From a checkpoint of a small image classifier.
Model: 64-pixel images, arch gmlp, norm layernorm, patch size [8, 8], layers 8, width 256.
Data: 155796 training examples, 65.7 epochs.
Rows from block 5 of a small image classifier, named by matrix and row number. Rows with one number belong to one neuron. Each number is 128 + 32 x the weight over its row's rms, rounded and kept within 0 to 255. All counts start at 0. Numbers have three digits each.
After each neuron's rows are labels from the 100 images, of 14848, where the neuron reaches its largest size: "strongest on" is what is common among them. Only what is clearly more common there than usual is listed. The data: photos of plants, animals and fungi (iNaturalist). In brackets: how many of the 100.
# u: gMLP up (value half) (model.blocks.5.mixer.u.weight, 512x256), inputs 86-171
# v: gMLP up (gate half) (model.blocks.5.mixer.v.weight, 512x256), inputs 86-171
# out: gMLP down (model.blocks.5.mixer.out.weight, 256x512, transposed), outputs 86-171

u.470:120185124115166204082094158136115169147145072109064069112174143065131148101148103094168132180127151112107102099100208088157144116162125143120153118114094141110104118164077170200114112140108103135133148127156115156181139126196172119174147093131099109131116100
v.470:140114152162112126136110086097145108076144112154138144078083076152145105197116121122095124147134088103184136119134099178125087106114145153139130131183146114155120109123189143103182204124088068085121129092147148129066102135132152135098029145160141128136089139
out.470:136141119128125079119124110105128130139119095170164107127155144137171134091155198149156170134122177148115129106124133128097134191181139128134165090108108112181131157171168141068104120149111177087134087110130117192098171117152111121138149137144127125123198116
strongest on: order Odonata (38); family: Coenagrionidae (25)

u.286:139127143101145147113117095118151122133151133106104054120134125138108163153090113109157077127107140145168110080079154133094131162198034142121161178167148087137137160173124086156171119155117131120129122124115141159113095152100174122151189112102093163107072180
v.286:099107115140137100155100127133120110121070167160123115199142086120099111143151158190080140136121060152114066162175160159061138142147111117100177152126161098106127081141119095108146131123141095089124147063139138122153087109125115117145105158125134163103117093
out.286:203083104116095085100141087176166076121112045120134169105123101116099121213111162076116139179142122122122028146123158093140141170170191147107093150138110119121088129057168036180101138138132115115154153135196111123071132121151124147107107176136134121138142139
strongest on: order Passeriformes (62)

u.187:109100108124120141163247153093103119149141131105106064161142161130145151172145122135151199129228117109117145115129117131132124135090075141129059139057090184110116133133135109109194129148145135121128165138131142113124130158106143147165104114095109150121188093
v.187:119142090149139140130111122144156134113082122161117119112153138146134095194183134127139177166173114109088162157146056165090128113118167052168072169116196135118114141116181087156144149122209154143159133093148138132153092111083148127141053116105149113112136116
out.187:138156149125102143076103127112149080113061192085186167095056123158087111130138188151153090090109135147122131170136158072083142122144160121105072122137083129136138134099154130147184133202095142156139184126068118119118115141181168087164136200144148130081153091
strongest on: kingdom Plantae (53); phylum Tracheophyta (53); class Magnoliopsida (38)

u.210:143133117111149065096150127130059098165094128127113157153104080052213067187148153148080162103143110151177137175218130160142141116071094126129134148134169111139111102120123120149140159097155100135128144169151087082127098087097119134134077095103205171190081139
v.210:117029164138129127079111121188133122132153099163127112095124160157119147184158138126126120105130140129192101096181147128102141141103156064170093170138156110126171089120174104178102081073109134126141195108094122151138162060111108126068101140120105172235120115
out.210:108124139096128074092107207142103139202148174120162171110122122107138180157154141108131142140118111154179141153080177139160145157062141125159112119199154114065113159146239121193143168100153155161118101120132125088106182096134104192105109063077141132136200128
strongest on: class Mammalia (31)

u.82:099153130188092164142155112110084109140043103132105121137060145104135122199109120137127148113186110122086115167143105114083153077124161111168140158104139146152173101142115080106176217131164107156115119103187123099110173098087119090101117085130126180147126111
v.82:110153123115149077104126144191077163149178199145074106137141116086169046105099106114128066110116104134199164138156137182136114142114174069130107096162171191142121148087136179132144106122111117148158118131091139167119111086146078132161133128124129095181137171
out.82:156120169093127098179111142136099202139128125075176088101152112104131110090095097148112122114156154130197169097179119166207157197113171077173155086092117185151075145093130140108151142073086126101147119110129127124145102118160078135122090069089136115120136136
strongest on: class Aves (86)

u.12:091103103114177120160084118108119154116127107103125054136132153159127127229157155138133084144083183120161151133094110120127121060073171083174069087211121112122147109119174119157158107103090090124107131167095121122133061114140127123158133160150078120133062139
v.12:105096131123139140120128109116122126125136105056136124158150148162145115184155129137128105111142157122199127150132166140092126101059096054149096106190152132104165129092216105158140136064121116146163148155091140096143072097142148112141092125107142172224126142
out.12:142168139126157157131175130091141117115075070136148138162151123104123135158120112142143109146161151103106136143126132045129110174159118119128105131091134136146147081132164133103150163159096127106104124149133151149106212122113147180143121167122136094029183182
strongest on: class Mammalia (42); order Carnivora (35)

u.355:159122157116151082117068153148146126124106146106119081125103113109125158109157169128136118106114053139162143094146084161097122172160089107101149188164165104117159115130183143121158151094135147138129097175170126146096123105120118132056154098106075137125103084
v.355:127100149118127129123096125129119139177144150155096107094128116156177140124139161124138108150113113149184086186145170118076113127085186061192116157179093091089096083081167143152108143107166115140204092127127122129070107088119191070102123127109182156170082114
out.355:077170129161128127128146076133145139098188074090148133168178148123155130118096061166130150126138172110131178092099135105194116079115097174121165155132087173153099156065076115087122110115147171113162165139170044099083142134042188085155155110120073130136103142
strongest on: order Lepidoptera (42)

u.301:110130074110129135116145161058129148147141137111132117153071149156125193128174104113180101081123133067068105077129145120119128134136168161096135106101121063086124158123116135192124120133075163132159122171119101111124189128119154119184111117176067051129193145
v.301:111106217096097127126135061209109108113120111131055106131073118113125129115156211121116193159095149182120085130104141111125114173138111161132133119160100138196099154131140078052197161137085106103136150108146118128145066133161110054083158116078155129117185152
out.301:083107111108093164149113130143115120134119179162139134148174102139108166116112098116111075145132092222200148139149170089140134109124127131098125198112170109166174131196123143135120148139061181143168107073165132145139124107093123057122119069111129151054100178
strongest on: order Lepidoptera (51)

u.350:070172079128138173151155111112079117139136136091152058131080152099104190133157107118098107089116114131132117109129106133113124092119129106149109113105110208111111132125119119184129126104125111117111148177167116146156078164174148125175089118082130106101177100
v.350:117092120117145110156058129140088115122152145155174056119133131150113060127115123094142134165110080158129107174198142115067129137142105068122077170132115171161128075111127164126135109117155120139156114088121150181144119112104169122130169118139116093174120149
out.350:157127167134134176072169131100116108169141144082114131118103136161159164190154108119152125095138086107053101137157032180134123172164127091124136069135081064112111111103135116123120138114103131074099124128151090149132115119095154131076162111151133172128126162
strongest on: kingdom Plantae (34); phylum Tracheophyta (34); class Magnoliopsida (29)

u.279:112129114161129171104178167113149169132144090126123150081132172157101138134140125107157082136137151145134128088126155093134146123067081189163123078115089175139129144155115135181137111147111158078151098141115067132139102142164132121153108100145106094043147146
v.279:204148125116107072182082124134089066117091151145057125148135098124105128162113138116105172174162114149069085183172146126089097109178117109150119177096132136165144111071108161070101141108121137150117103096149102092141161123112116068123115180125156110134090143
out.279:117134173116097115159127170145127112214166146131167176112138089120109149151076081120137149124106163140024109150140127167118091134100158108105177146157099033119109121128175144111161080183146039078069183125083134154149139127123136177125135102111143114160120158
strongest on: order Lepidoptera (85); class Insecta (85); phylum Arthropoda (85); family: Lycaenidae (51)

u.487:185122095086122180197157132087136119098179097068109093127123139161174101201073149151134111121133120093170108106136142100143092125109145100149079146156104079122169144138137187153129111121094133136140132139126169106114126105171100186109042164139125078103133114
v.487:130072156128154119071111097143078093144194183092128158106129129125099074099138188090111150127128129117098110154126137127131143095065116156182118165175101147177171121112151095095121134104093142097114183142118122118157094133080116092100152105096144146136080150
out.487:125097103139139106184111114076147108136088153211109124121126159108118109069203129102089156167109095096135117130152161143114138131093124127161049125136119077124135148126110126106121135137108142202099166209171120072138127143132052113122174101171160142147139118
strongest on: order Lepidoptera (38)

u.45:115115100093167109073186145144152139120123069116136080114122124146084169115124122095194127128123157099132136167089165078155166120146038169103123152136113168080138162081110146146197123173114158119113146135134164111123138162186180145121130084083089104115111103
v.45:123138144157101057149125132160115092091095150133101138119134135116123108128167117167101097086160070124164137151180105135144040145149182092136150091121125074136167139177122159154077156063109104106138178064114067143159140101149128106096104178128171127123121126
out.45:113142093111105073161133125074148144135113115173141166141091094129138182150093162155160108094114098178113175142157211180091152142137131137183098128106081158089108146131077130156137109109176136131119094151146154217144130122091081089092145179161118163076198114
strongest on: class Aves (87); order Passeriformes (84)

u.214:083120129127174101086102141169129132092110109088053151101100119158110093115106118159078137095118103168124125130143108136108142162107161109150099154161078119150210153139124113139068136113177155077163183103118139153206167151165084048161130140089054121147135139
v.214:147159091143152081123151079174131095140104178173157057075121154149113055138129185103087118162158093154153099142143121110120141122093128055139110098230079170154137097140163097126168096145157084135161055044162150167161067057112129069105139102116145153097131124
out.214:112085157143126097150112107126135104138131132165073153133115145122095129131068103146098176139101132125096131103127112104084102107118165125140135191144126175125103105099169138169077192141149180128045124150150102137122091140131134150155127148177192170115168109
strongest on: class Insecta (72); phylum Arthropoda (72); order Lepidoptera (38); family: Nymphalidae (27)

u.370:112137155132111143095133130171077114131167144160131145172122145123124145091135127058113149185107129112114054142114096117086130096119150089174080125148108101093125106119212162116134122137187121177130109137086133090024086075098107082101190127097120169121180144
v.370:121175104087146070105097133137105114147163182147142193139108134099105085122152125132144139153102082133112136164168160114115130174098174059116104110194190118144117103087209134096120151128151134133103149098078119064152093086129118156106146103113120172107100161
out.370:120168074134111172126145101117122110114123139143168088099128126135201167193140158118075125108100147140161113127125142082082149066097171125111138136120127121112126118109120174120109061205118116157148175220125104124113154126178135148146121157124085081158086147
strongest on: class Mammalia (26)

u.218:140105141187120152122170111140132126117162112134172114151139122116220112142091126193106167084196156128104154083137056141145110137068149158145074112138131109149145123136109100142075098124146153056139110168058168125141103124052133140154078122165154105167133116
v.218:099173187160063086154115120155190142121162099047121072079098194166118122193141129133116106149153076084091144186190093126042110092144241084138098099141115156125127124111146130131142127162166089087127152123121070100174092068141129135089110079144122134127125141
out.218:138129177094138120126164103153150159147122069082123170073105117101096111094153139176114103100184143093076074119162075108189184083210100141115128143087161186095178085093074118160120118102119076092118097140145143155127149088100162131074137111115103146110132139
strongest on: class Aves (85)

u.469:164126091116146155146155136102102152167165125108108077076082157125113094115117111147131122094183146088162103141109119142125117123147134127109105128139080132167129140134112135160112053127125157163060151115107184165085121168190075157142079112170119096168135081
v.469:129089157147052125087114126173108072108144186059157185138096094129142105101104182099111176151128089101167118145129147136133146160097171112153096135127231130132172120162113091098164158087175144102164131152091079101142116105105151072110115105110171092098242190
out.469:101165137171172119166126127111137121112151082082081140104149131138081182123061114107216106108080169142074134126106088115109093086086145189079151165082097170171142114183118146100095119115149081135125146090122095119098164121112151139122197148154185150131160171
strongest on: phylum Chordata (96); class Aves (89); order Anseriformes (35); family: Anatidae (35)

u.29:121062153143124179119157134133165172131149044092159130057115149081151164135172120119177106167105175124130094073136177122118177127123131134118103113133113200074120124154093128186109076147117140097188154151105079060157153086142163088176152087148107077086140169
v.29:186135146089134102152079124105121145122088197088108154123132139138058051201136136106100182096152122141134114161135082110091081137144155145090131142187145122113137147148153139141137196140102070138062078088102136099153146148161153080159088124116157172188091110
out.29:123135134133083148140154099086129074170104153153122119141113075118167091125046169089126136121119150141182146151068195157105109109120105133141126164082127059165134147154149083137113039181176147132112174120127117149105125121151135175095130098107068089160165091
strongest on: phylum Arthropoda (93); class Insecta (92); order Odonata (49); family: Lycaenidae (39)

u.509:133128122168110092159103111101116117104110166118127141159091105109105131223107124126090133119199119164153115148172119156108146085145104082162140145107112161117123065145116130103098209101163032165146099114133161135049147072109103085071122122158136124115124153
v.509:117136153146174122139121129180120137119123075094095094152082122053142131141068165136103068158154154132146105093161161157175108098108137103153101128221127140180228150113173151160125085088084066106157099104120114126128114107088126109114076142152146165097159186
out.509:118083082164124091129153093105151103150123171090176127123167092177140159193083139108129226151080092140093126097050159089125160156090111111075148110160110130146130123154139065148112093107121150084114125159166121090056107112108129114095143114123163111091123103
strongest on: phylum Arthropoda (65); class Insecta (62)

u.506:152122132163183114177152132076146128153190144163183115096099113143099138118042101158150091123143157080162069097111148098193151165087125149147140177126136167100100152113091168174112080133101145122149101129168097095179113153130144145143098119165125093091100109
v.506:136106155085089196157124148188142112110153131112130078099090167119111143123094194132084144181156066179145097156127087192127144156181073153151105116119114147206161086147176126092125125106156084123146141111153114166146095119147097117125130118173127128135128186
out.506:102151140111124118108137135131072140077159169121131094069164128101144145053121154089152144152140135140118153116108193128123126081119100163140087093129091150084149164073144127124132097081074044124120146146162172133165165107126148148173174145118083176113120085
strongest on: phylum Chordata (92); class Aves (89); order Passeriformes (61)

u.473:142132118128163094197100121142084124113171111094167126142123133103095143104192110104144135125110149113198146210118105140149121109177136163103107129130123155081109157097119145093114175117079056102115174134134191121079142132135083085108061116051179111133169195
v.473:170126151103130084104039124108166115099143092120138156115191124173111065158147121086115165118125150106109153174149139106099079078076122148150103121128140144107109121117130137096102149142102068093151160175161149143096145154159164046084067118128214060128131101
out.473:095086102132152146063156082094127146115122140131144084166058144148109058175132126141111117118186150133139089147157153148096121126148083173193085111157127139123179090125132062141144123153107150124149139169093064090139154106120099148163128130112148135180114174
strongest on: phylum Tracheophyta (27); kingdom Plantae (27)

u.119:145096096125110180075120137160144176132174126148107135075096140119140096140170107093171115162163162084129158147153114115103149117132153068162137089124142072096099150099155122082127114135077138147169108137084171166121144104190149147067105178170117119095106076
v.119:139105115155148128156167112213120136144130146163078096163115168126115099120203143158091126114140101178215089121183101105086111180156183092186083109112144095127176097085161116137101155089121113109140128128109065122090124130149123098115154121072178104118089138
out.119:094187082140137117078135081134119146090117197140091124099140110121201141165123149147147111159083081134116161102075086145173138177071115165071142120159167130110095119160174123154079142135161130127114139131083147147106114137109134092183138115112099113101090077
strongest on: order Accipitriformes (30)

u.398:124091121139085087134172126162115151140190132122123183128070079103189201100125148136119160124114058132100132144147160144121059165113141160136074120152127136160152129090152062034108134113174088126178144122115137108173087112150108135080158191118189163137118153
v.398:142121153180114160121113097144129158127107121143170132167137111188086094198176153116138135143109123138152073102155120160128140081125171168143045133125168123142125066126175110155139139110087118165102111136144137142146084094145173147140074110144162105139140086
out.398:146078091120094135156119048181107093091147179116098154175171143108175099165088161140096173175120174121086138093140119141163157079151182108118083129124131155128097133121102127115196125128095123126092101153109095102093133128110062139164173127137104214172096117
strongest on: order Lepidoptera (47)

u.223:213153180156092113132074144135078119077135116074037150164152068111130098136097164164151149116139101132111119127110092144135134128184085129127139162118166113165114169141124121087134182097133144158143133164136122138142118141100121136092152121114164117140107105
v.223:159089135180119194080074087147123117144182139110142198163069151114188120152132210123131169122143107163101167108139117154054118152100195083129136098167131049132136109157160077123161149094109110129109121118081071161098101131111142092144120125069127130101118166
out.223:135098171152114182086161108124130116100094145161169156147153092191146178191106152116138178125085112137153161117159188150089157103154088104146114157132064199096054119165137137133128128184139132138126089103131127107127102169107161121144176106156163108086131120
strongest on: order Hymenoptera (28)

u.348:103132145120167151113069108129137105116120122164089058177127156078136146170174136117160148130099145165137111120120138166091090149143097094125179181132168106107137143119156120153122129132073139084143155141149103122131134166118131102142115164105105132059098179
v.348:107075136099100141111130134176122104107081167059167114096121145181069090123135111102065138122118091140194118158153081120051134090101190041115090086131146163125101158118147093160080112142141133132136156134133106142114193111166156145085146120158202135103184148
out.348:103164077121132079133175081143115089138199144129125128100133146113174122108124196148145107101109127118110078133161112153123099127161119092115154131135111121146163152132197130140125166183136174150014110138124166133167134163111131118151108112120079125196165159
strongest on: phylum Arthropoda (73); class Insecta (69)

u.28:139119117067130144133177138113139136123154101152082147152173140145155166098158119118166132164120119072072126088123186094064149168109118156103151096069132110149107165147102116092108135128098148109098134167142145083111148088148111079148171122129079071078144079
v.28:179090104199112144131115110120090139105130118110103092080115156118158066143170125088144142082148126131179080140114079112144105102096144126165063176176159151171132128143121149130115102142113157149122138085119085161099116125116176079124105128120181150157132115
out.28:113123121137144174120091116118126179123076116113149180171160141103102186138098163154092099133147100102120099162130120156140109083137169125128098120121139106111115156129155164117123101155127076118096149119158127066157083090162122100159101173185053089161143185
strongest on: phylum Arthropoda (86); class Insecta (63)

u.396:092152096091186123138166114105117144144123157184154007070137124113162116103096084129124121119138116093122133175106101144148147101115133109090144108084091163085143114136099149146139154175109145140072106169164138044123078082125121146143118094162157076115213094
v.396:154139124183088098155143132116119138085106173080116130176139110184174101118166170143133129071152114118073086166139139181119080120102178148165133142194161154176200136128132141116109145095184150138149136124064129174184120144159143054149135120164126093102139180
out.396:136115155133123104101186114138069120160154119119118157115127115142145153122161056059172163124054100150078137122113076170152134162124103076127114097081153155163155064141136075140131099092113144114137110152146114129135184129121112121176172127084149165124119131
strongest on: phylum Chordata (97); class Aves (96); order Accipitriformes (35); family: Accipitridae (32)

u.142:088122107129172140128106160079171130161079110134069108096039143134163170122126114087142137065132123104117139116122070152100122112002118147088083160116139157168123118193154139141081085135145074121084090124130091100088149169088155097141173135146098118052086094
v.142:090121158143072114131110128125156124108149171095107117081088155131146148163143157164136154101099093147111097114114125190127135137086150102153084177161103078070163108146197097069154103059182097115169135150089099102148110122111133129128124106087126150138118118
out.142:135148162149119097093141138150067112185101157142097091106108129146105060137190143084086213122141127124111170155100097134126130166116150104114121142143119092074159178136084107180056170139187135127120183070130111119127091124106074108137110169189091095091122109
strongest on: phylum Chordata (94); class Aves (83)

u.294:154137101163139110118117152149130086128125164167203141144095065102180175128087152161105158192174113077187184167164127153133080091112136088094141117126115130195150066122139125131079163108191131097071142100077158149165107114079140087152133182156106123212153104
v.294:155056113074170147135113069122079173103091151126089090177120145132143065109173201151117143143144119108128108147144165104136139099150067131184117116160146162085181062154143098090163113095149130150153125084135187130127110082073136060096125128091109132159185055
out.294:111180053071148132130193101125129118136120152142152132154146079098127166127111123063187087145078151113133146122041171143162092153122162147113108165173148078147136156150115132226086152133134153158149108109171158079138139122173142142103157128105158099047130148
strongest on: phylum Chordata (96); class Aves (94); order Passeriformes (51)

u.401:118126097188132123112182144147106179174049104118070074111075142077149194088143130089144180133100108070146104182116153122120112194100105155138173068141092167086125140159119137149167108111132116118140060120125127125116130173149153132129147135139104133120177211
v.401:130185147112094106137145099116111136098109092149137147131044146155120046163086116156112126186092118183140096179146139138027106168094182098151065126139116066108162149124162133137151114130113094151068150078137090175166149131072136131113060172142106092105103153
out.401:136159100203160119111147108094146130137160121152172110112144123128140140182153139171146132126134100131119080096149149086130134074088189147125169095074148092070129103116141105158090100125093151111155083174162079127144170134102110171129105109155147112223096069
strongest on: order Odonata (28)

u.228:085079091156180107068119123119161163139096108153096128085148146174065132145178093168188162075087105123064127087121135107138117132116142108144074091159163138143115170123104070191119118176089121134103116150087185105117190125138148156120141148097083076123197121
v.228:138147182130084129199096105125072135064137139129145102143110122112178090119179148141110143149149154156174059140119132106046136145120120120167123103176157045106167129147135153106172135058121099126144136156082092164182063148154095101192074085105110159072123140
out.228:139111105186131085171095171108118153113160101144108122150139102092136169133145117179152148143156103109084105110109117151141111124167092163107093107119121110171085142135123096132136192138093195186132126100109119128178130101086128085121127091129179117167108155
strongest on: class Aves (84)

u.330:123154126142145100119183155136175154182147137233125103125106169122103159133209133138157108152074137129099120088146114056116139179136133187166101110121118088127103117151114148132160114108033138146121131101132129088139137169126167179142149152090064141099133101
v.330:138176112115107117137114099107126129045090143146134161088143121111150063138086109188112121089108068111122086106101057150101121117151129029189098133132164141139150137128152108181078111112136133088104140154119179111111097129146103132121055117138161110185140083
out.330:134153188126146119154065170142079116144162162210130170121125113133123086178080165106150147102144148138182132129104111116129145144145120164112147059097110134188072089106099119168128118090118142077167112162112179083104129118140108098148087162169147135033027103
strongest on: phylum Chordata (94); class Aves (92)

u.343:079119130174125140112128103121082113138074192205088107116123094109153114142123143121151106153101112103051121119180182135154101132115149125111077093170161150165150099141189064085148136123166099155153150115066082116162135118088150142051127195169113159093086136
v.343:112107122150114119145138107142146080155099144077127160171124161191118127209120137140080168159100105123134119126188107110070112107108116110129090115154178096149143103074146088147107117121163163124187154132110132115120146091091168116140153131125122149107085110
out.343:124129161134103126091142148085116109110135063081140154116165162142113183145209124196119142195082139176070167095089089099113132167080148148075117131118127134164132073201170117101141062109122119138072184165119080112088180080121155126124108112075165108095120127
strongest on: order Anseriformes (29); family: Anatidae (29)

u.292:161142105159137130081131160127164156140132104106075119135109172088092174092153112091138129146118179122128170150120117081120170097160097141142203125110107122140091168117108135115102133150111119107152139121165139137104165157168137120136104111137076095053159086
v.292:174104115170113124135123030112103080095131169190167113166105090189119130157097182099125129130098153126135063151101117119124105161093081164167151142159186169082151104157142114114142170104094155160132183111153100106185131136124113085085131120155165129111134135
out.292:149112156067160130184184218131078151142126160102133152160141096124106120104072177111101117145153158069149110112153129091108105070138158104174128133134130155161159079123122114144153154191144130122115085187132066101049116146136136075174111122146160131118152159
strongest on: phylum Arthropoda (72); order Lepidoptera (44)

u.237:158085168112162095163195088151096139050129223119150114099134076129158063112121120120106100115165134150118098109137118113142125175136189167140138088110132182187153135077113161089128121090136157098073075153129111118077099131130090111142111093125121100136082144
v.237:148091115180071134083123151177165083127131161149086118138122114233103093119150133118095150068111107131177110107170093134120125120123118077117068138153132116107111078062147103089146164138143126133116133099098143112167107116133096129083132148137154099112120136
out.237:108138049128122161109145158152164109127075169148110121205106102171087130171133162129104154135134141133120149143148172085039160140117156123105157131129099139127108181122126162099136151120100119135140128102145161149093177103164119156150126120071069144106053141
strongest on: class Insecta (78); phylum Arthropoda (78); order Lepidoptera (47)

u.338:072146122111174145080078165105132198147165082172123095098130126150107172123088095136173069113120114132093149153127106081147139136110199101143091126153163163130088177162108066143165137173085154139177112080073163115132111116152153143111158153093069086044183095
v.338:159165139141105134148140047171124090110138207109099088137129127112094119120155149193116144130174121184211118172116131159091140129116118103194149153157088086170175115075175108152173087141101105099123141135118150119141051107167112107133143099105110136147076133
out.338:168090144100112129135096143099150148119110067151084147181129115094144138137162186132176136109154116147107182108060153163105108132144089106078093100097067156169129056171132138115116139159138167146150159160153199153168138183133143160113162080086193123148073097
strongest on: class Aves (98); phylum Chordata (98); order Accipitriformes (53); family: Accipitridae (48)

u.421:132123109097074184112134100155119109120139148126057075115100152132086129120092104182070168102209100124138054086080105115108122161170089078169102126146124084177106188158138095143143108130088141118082100182145164147136153122159089094091133082125136162147150119
v.421:130151205124090128116092150175133118149200106108080072100107093089140106192155173111125112132117131152116125139139072170053140098100133111162160057104086080146143168095181083098125162130094123113144125158143130160124094090160104093059121103113149138167144095
out.421:142135131120134107144207085125102162101105121093142114130124154123114115094134163135065168132141109170172168082162144104156117136164114199168138100087146070053167097061108177151138084146062088165087185205119164101157166125167124096138106110074122125129211125
strongest on: order Lepidoptera (31)

u.354:142156130090125170132135108057114106140166127133140088121140141087056094177130105132127195068165146133120088138116152140173101148155114110194106191174108172152115162152084145148108107118117094185146145124160142134121133156132113136166063097100122182124146088
v.354:133162154104093122081077100105130114123130104110198133167129106182116097147149122158116148041128139160158178119134092124080083162137111151121139185133151099146166079075177132124154201084103074133144114126144160125135167103148109149159063106104188140142153121
out.354:149131081073119161141094106173130164118169128104123099136140169193102095111075171105145113157161168069134102152119159161118106050146164102178118190156155140127162089174119092121176099122110094134132117165122107086143167106049133112123143082102123107060157107
strongest on: order Odonata (36); family: Coenagrionidae (27)

u.239:102138120066153136106203125104124156111130133084071086104170098058127146108149110107187139135163143089117118116117104127193148126155082167099183100114111143098103182157098122151145132125113119168211116154130121019153129126166096129156083114079102099107117111
v.239:147137131200137112152082128185133123113073120103101096184180118161135102166145131156111104116166111173152125173175104125100117169166127055065120170147129081102161093118110089118070181145189185103077117103078100135082124137158136110111130098122122088099131161
out.239:100146149135096157138109127120092187157132091166166177141061153170082133058134169090111169115102174167085158132146115033119094183119118076147137087153213099128146158131142102103203138083132097125127165152097164121130128142181142154061104094135109143142219121
strongest on: phylum Tracheophyta (34); kingdom Plantae (34)

u.414:140136118136112096161117148108099121107170098090080064138110175113077126117067101120185110125129133133074108153123141122092093164180057178096142167162117129095102146091118136105136095137118151110172128129119140119085172178127188162146067119122113127104071157
v.414:151084122143111129124120098163144072076077161119083127135132079094121135121188179134065125171099110111147126133150159184081132136156150119157107117159077122137171145140172149115180156125120115169173167125128111099173089095109123096183161134101122117094118075
out.414:129090218163090097145077141165124137094134184126100086112144197107138192109185122146156103152113077137170187177140135131198086099141107129063134142180134143073114079114094139078112106132060116080097146132058073151147122145148128178178152120107122102200065082
strongest on: order Passeriformes (74)

u.148:144072142127089138169109149051169130119082120081149127137183164098150129171162101132137151153070096143169120098230135133121131138150061157169120137082136147130112087107125166163101122134140083082152175127170129135038164134144158147107101139181066122104101124
v.148:129074083210127155112078109120108098094099090163178170157195134131133103115197136085114131152127104091128129138227091116122130141097121113155076116111140137113123077092122113124100124092137115126128140107168142068180137029159119125051174169109140149107181131
out.148:134103183144118145149144115133105182108123088079091086077093110084109155128122191158138099102171203144079131137105154078121113107093122118102104156089094122023163124140119128166155129098164120135143129163068177106099107109112109099149069119185166111092191122
strongest on: phylum Arthropoda (70); class Insecta (68)

u.267:125111122063146122102152156116108148136216129129061077100143138098101133114191131123168141104131138101114121167164096105111128158125086121227066213080079174099114188142089116175092103139061098144102113131123138121085118184198151143186116126128115087105094121
v.267:193141121103109125202078139124138155118166136115119091119045113093183155145184150106121175115157096114120113159167105109110101142134177097105111174137116072115145159127137087105128119125113092158157123094024138103100132140128139131132073159145113138175112176
out.267:076109112080089089138117159208139154136111148118167154156131103148073111168137160153123123101150161193037130104154118176165164100132123084125155119111146147111120111132126137136167133130217127106146174124091077134132160124136157091101102129140125159106174084
strongest on: order Odonata (27)

u.108:127097193176097099210150092093177091089113137157168164131120057091140137161149135164138131134168114112139120093142072136145085115135144152145152124131183133188120081089168132125110131092135099142132146156127130119127100143115107084160133128128171102132148106
v.108:156162141140095105091160103117140122136169098094096137113157077105137060148133146178054108059140123117098123116136163165131077152086141131121090117186117123155168078143113122065107141104117085130178133177097147144142188117108122111139090161176085140115137121
out.108:101129110155135152140107166237168084136133129172083144106098149169099077142118141081121122108150135169179098159155150129108100156183160116126113101142176062087106090118133155169176140177137114150149113156124091139099165186126133148128123100112111181103099138
strongest on: class Aves (89)

u.307:067147128132146161084166145105144145132182125108134120098090165153079097126129099098192089149143153067124152151092133116150139152127159100093156078133151154100102182163096175178146106178113122118114077114073157097134110124111171169162114108117093090063155121
v.307:128139116156092139134109077135097054133122159155157129119100142107185104133130180180093173104121051187128195138124112124115103137134102158146122143156102170149139056144144094111097143092112036110148120117126090151076055155160125100145136110120193131137156152
out.307:100089076137150137094097129108094121092123148116144072189144141113176122119173106132095153083130143161108138113133144124109124176151159132113109126165145121154111110109146127173125129159130100117118102148167175174125150120051063127187148154159164036184188040
strongest on: phylum Chordata (98); class Aves (97); order Passeriformes (54)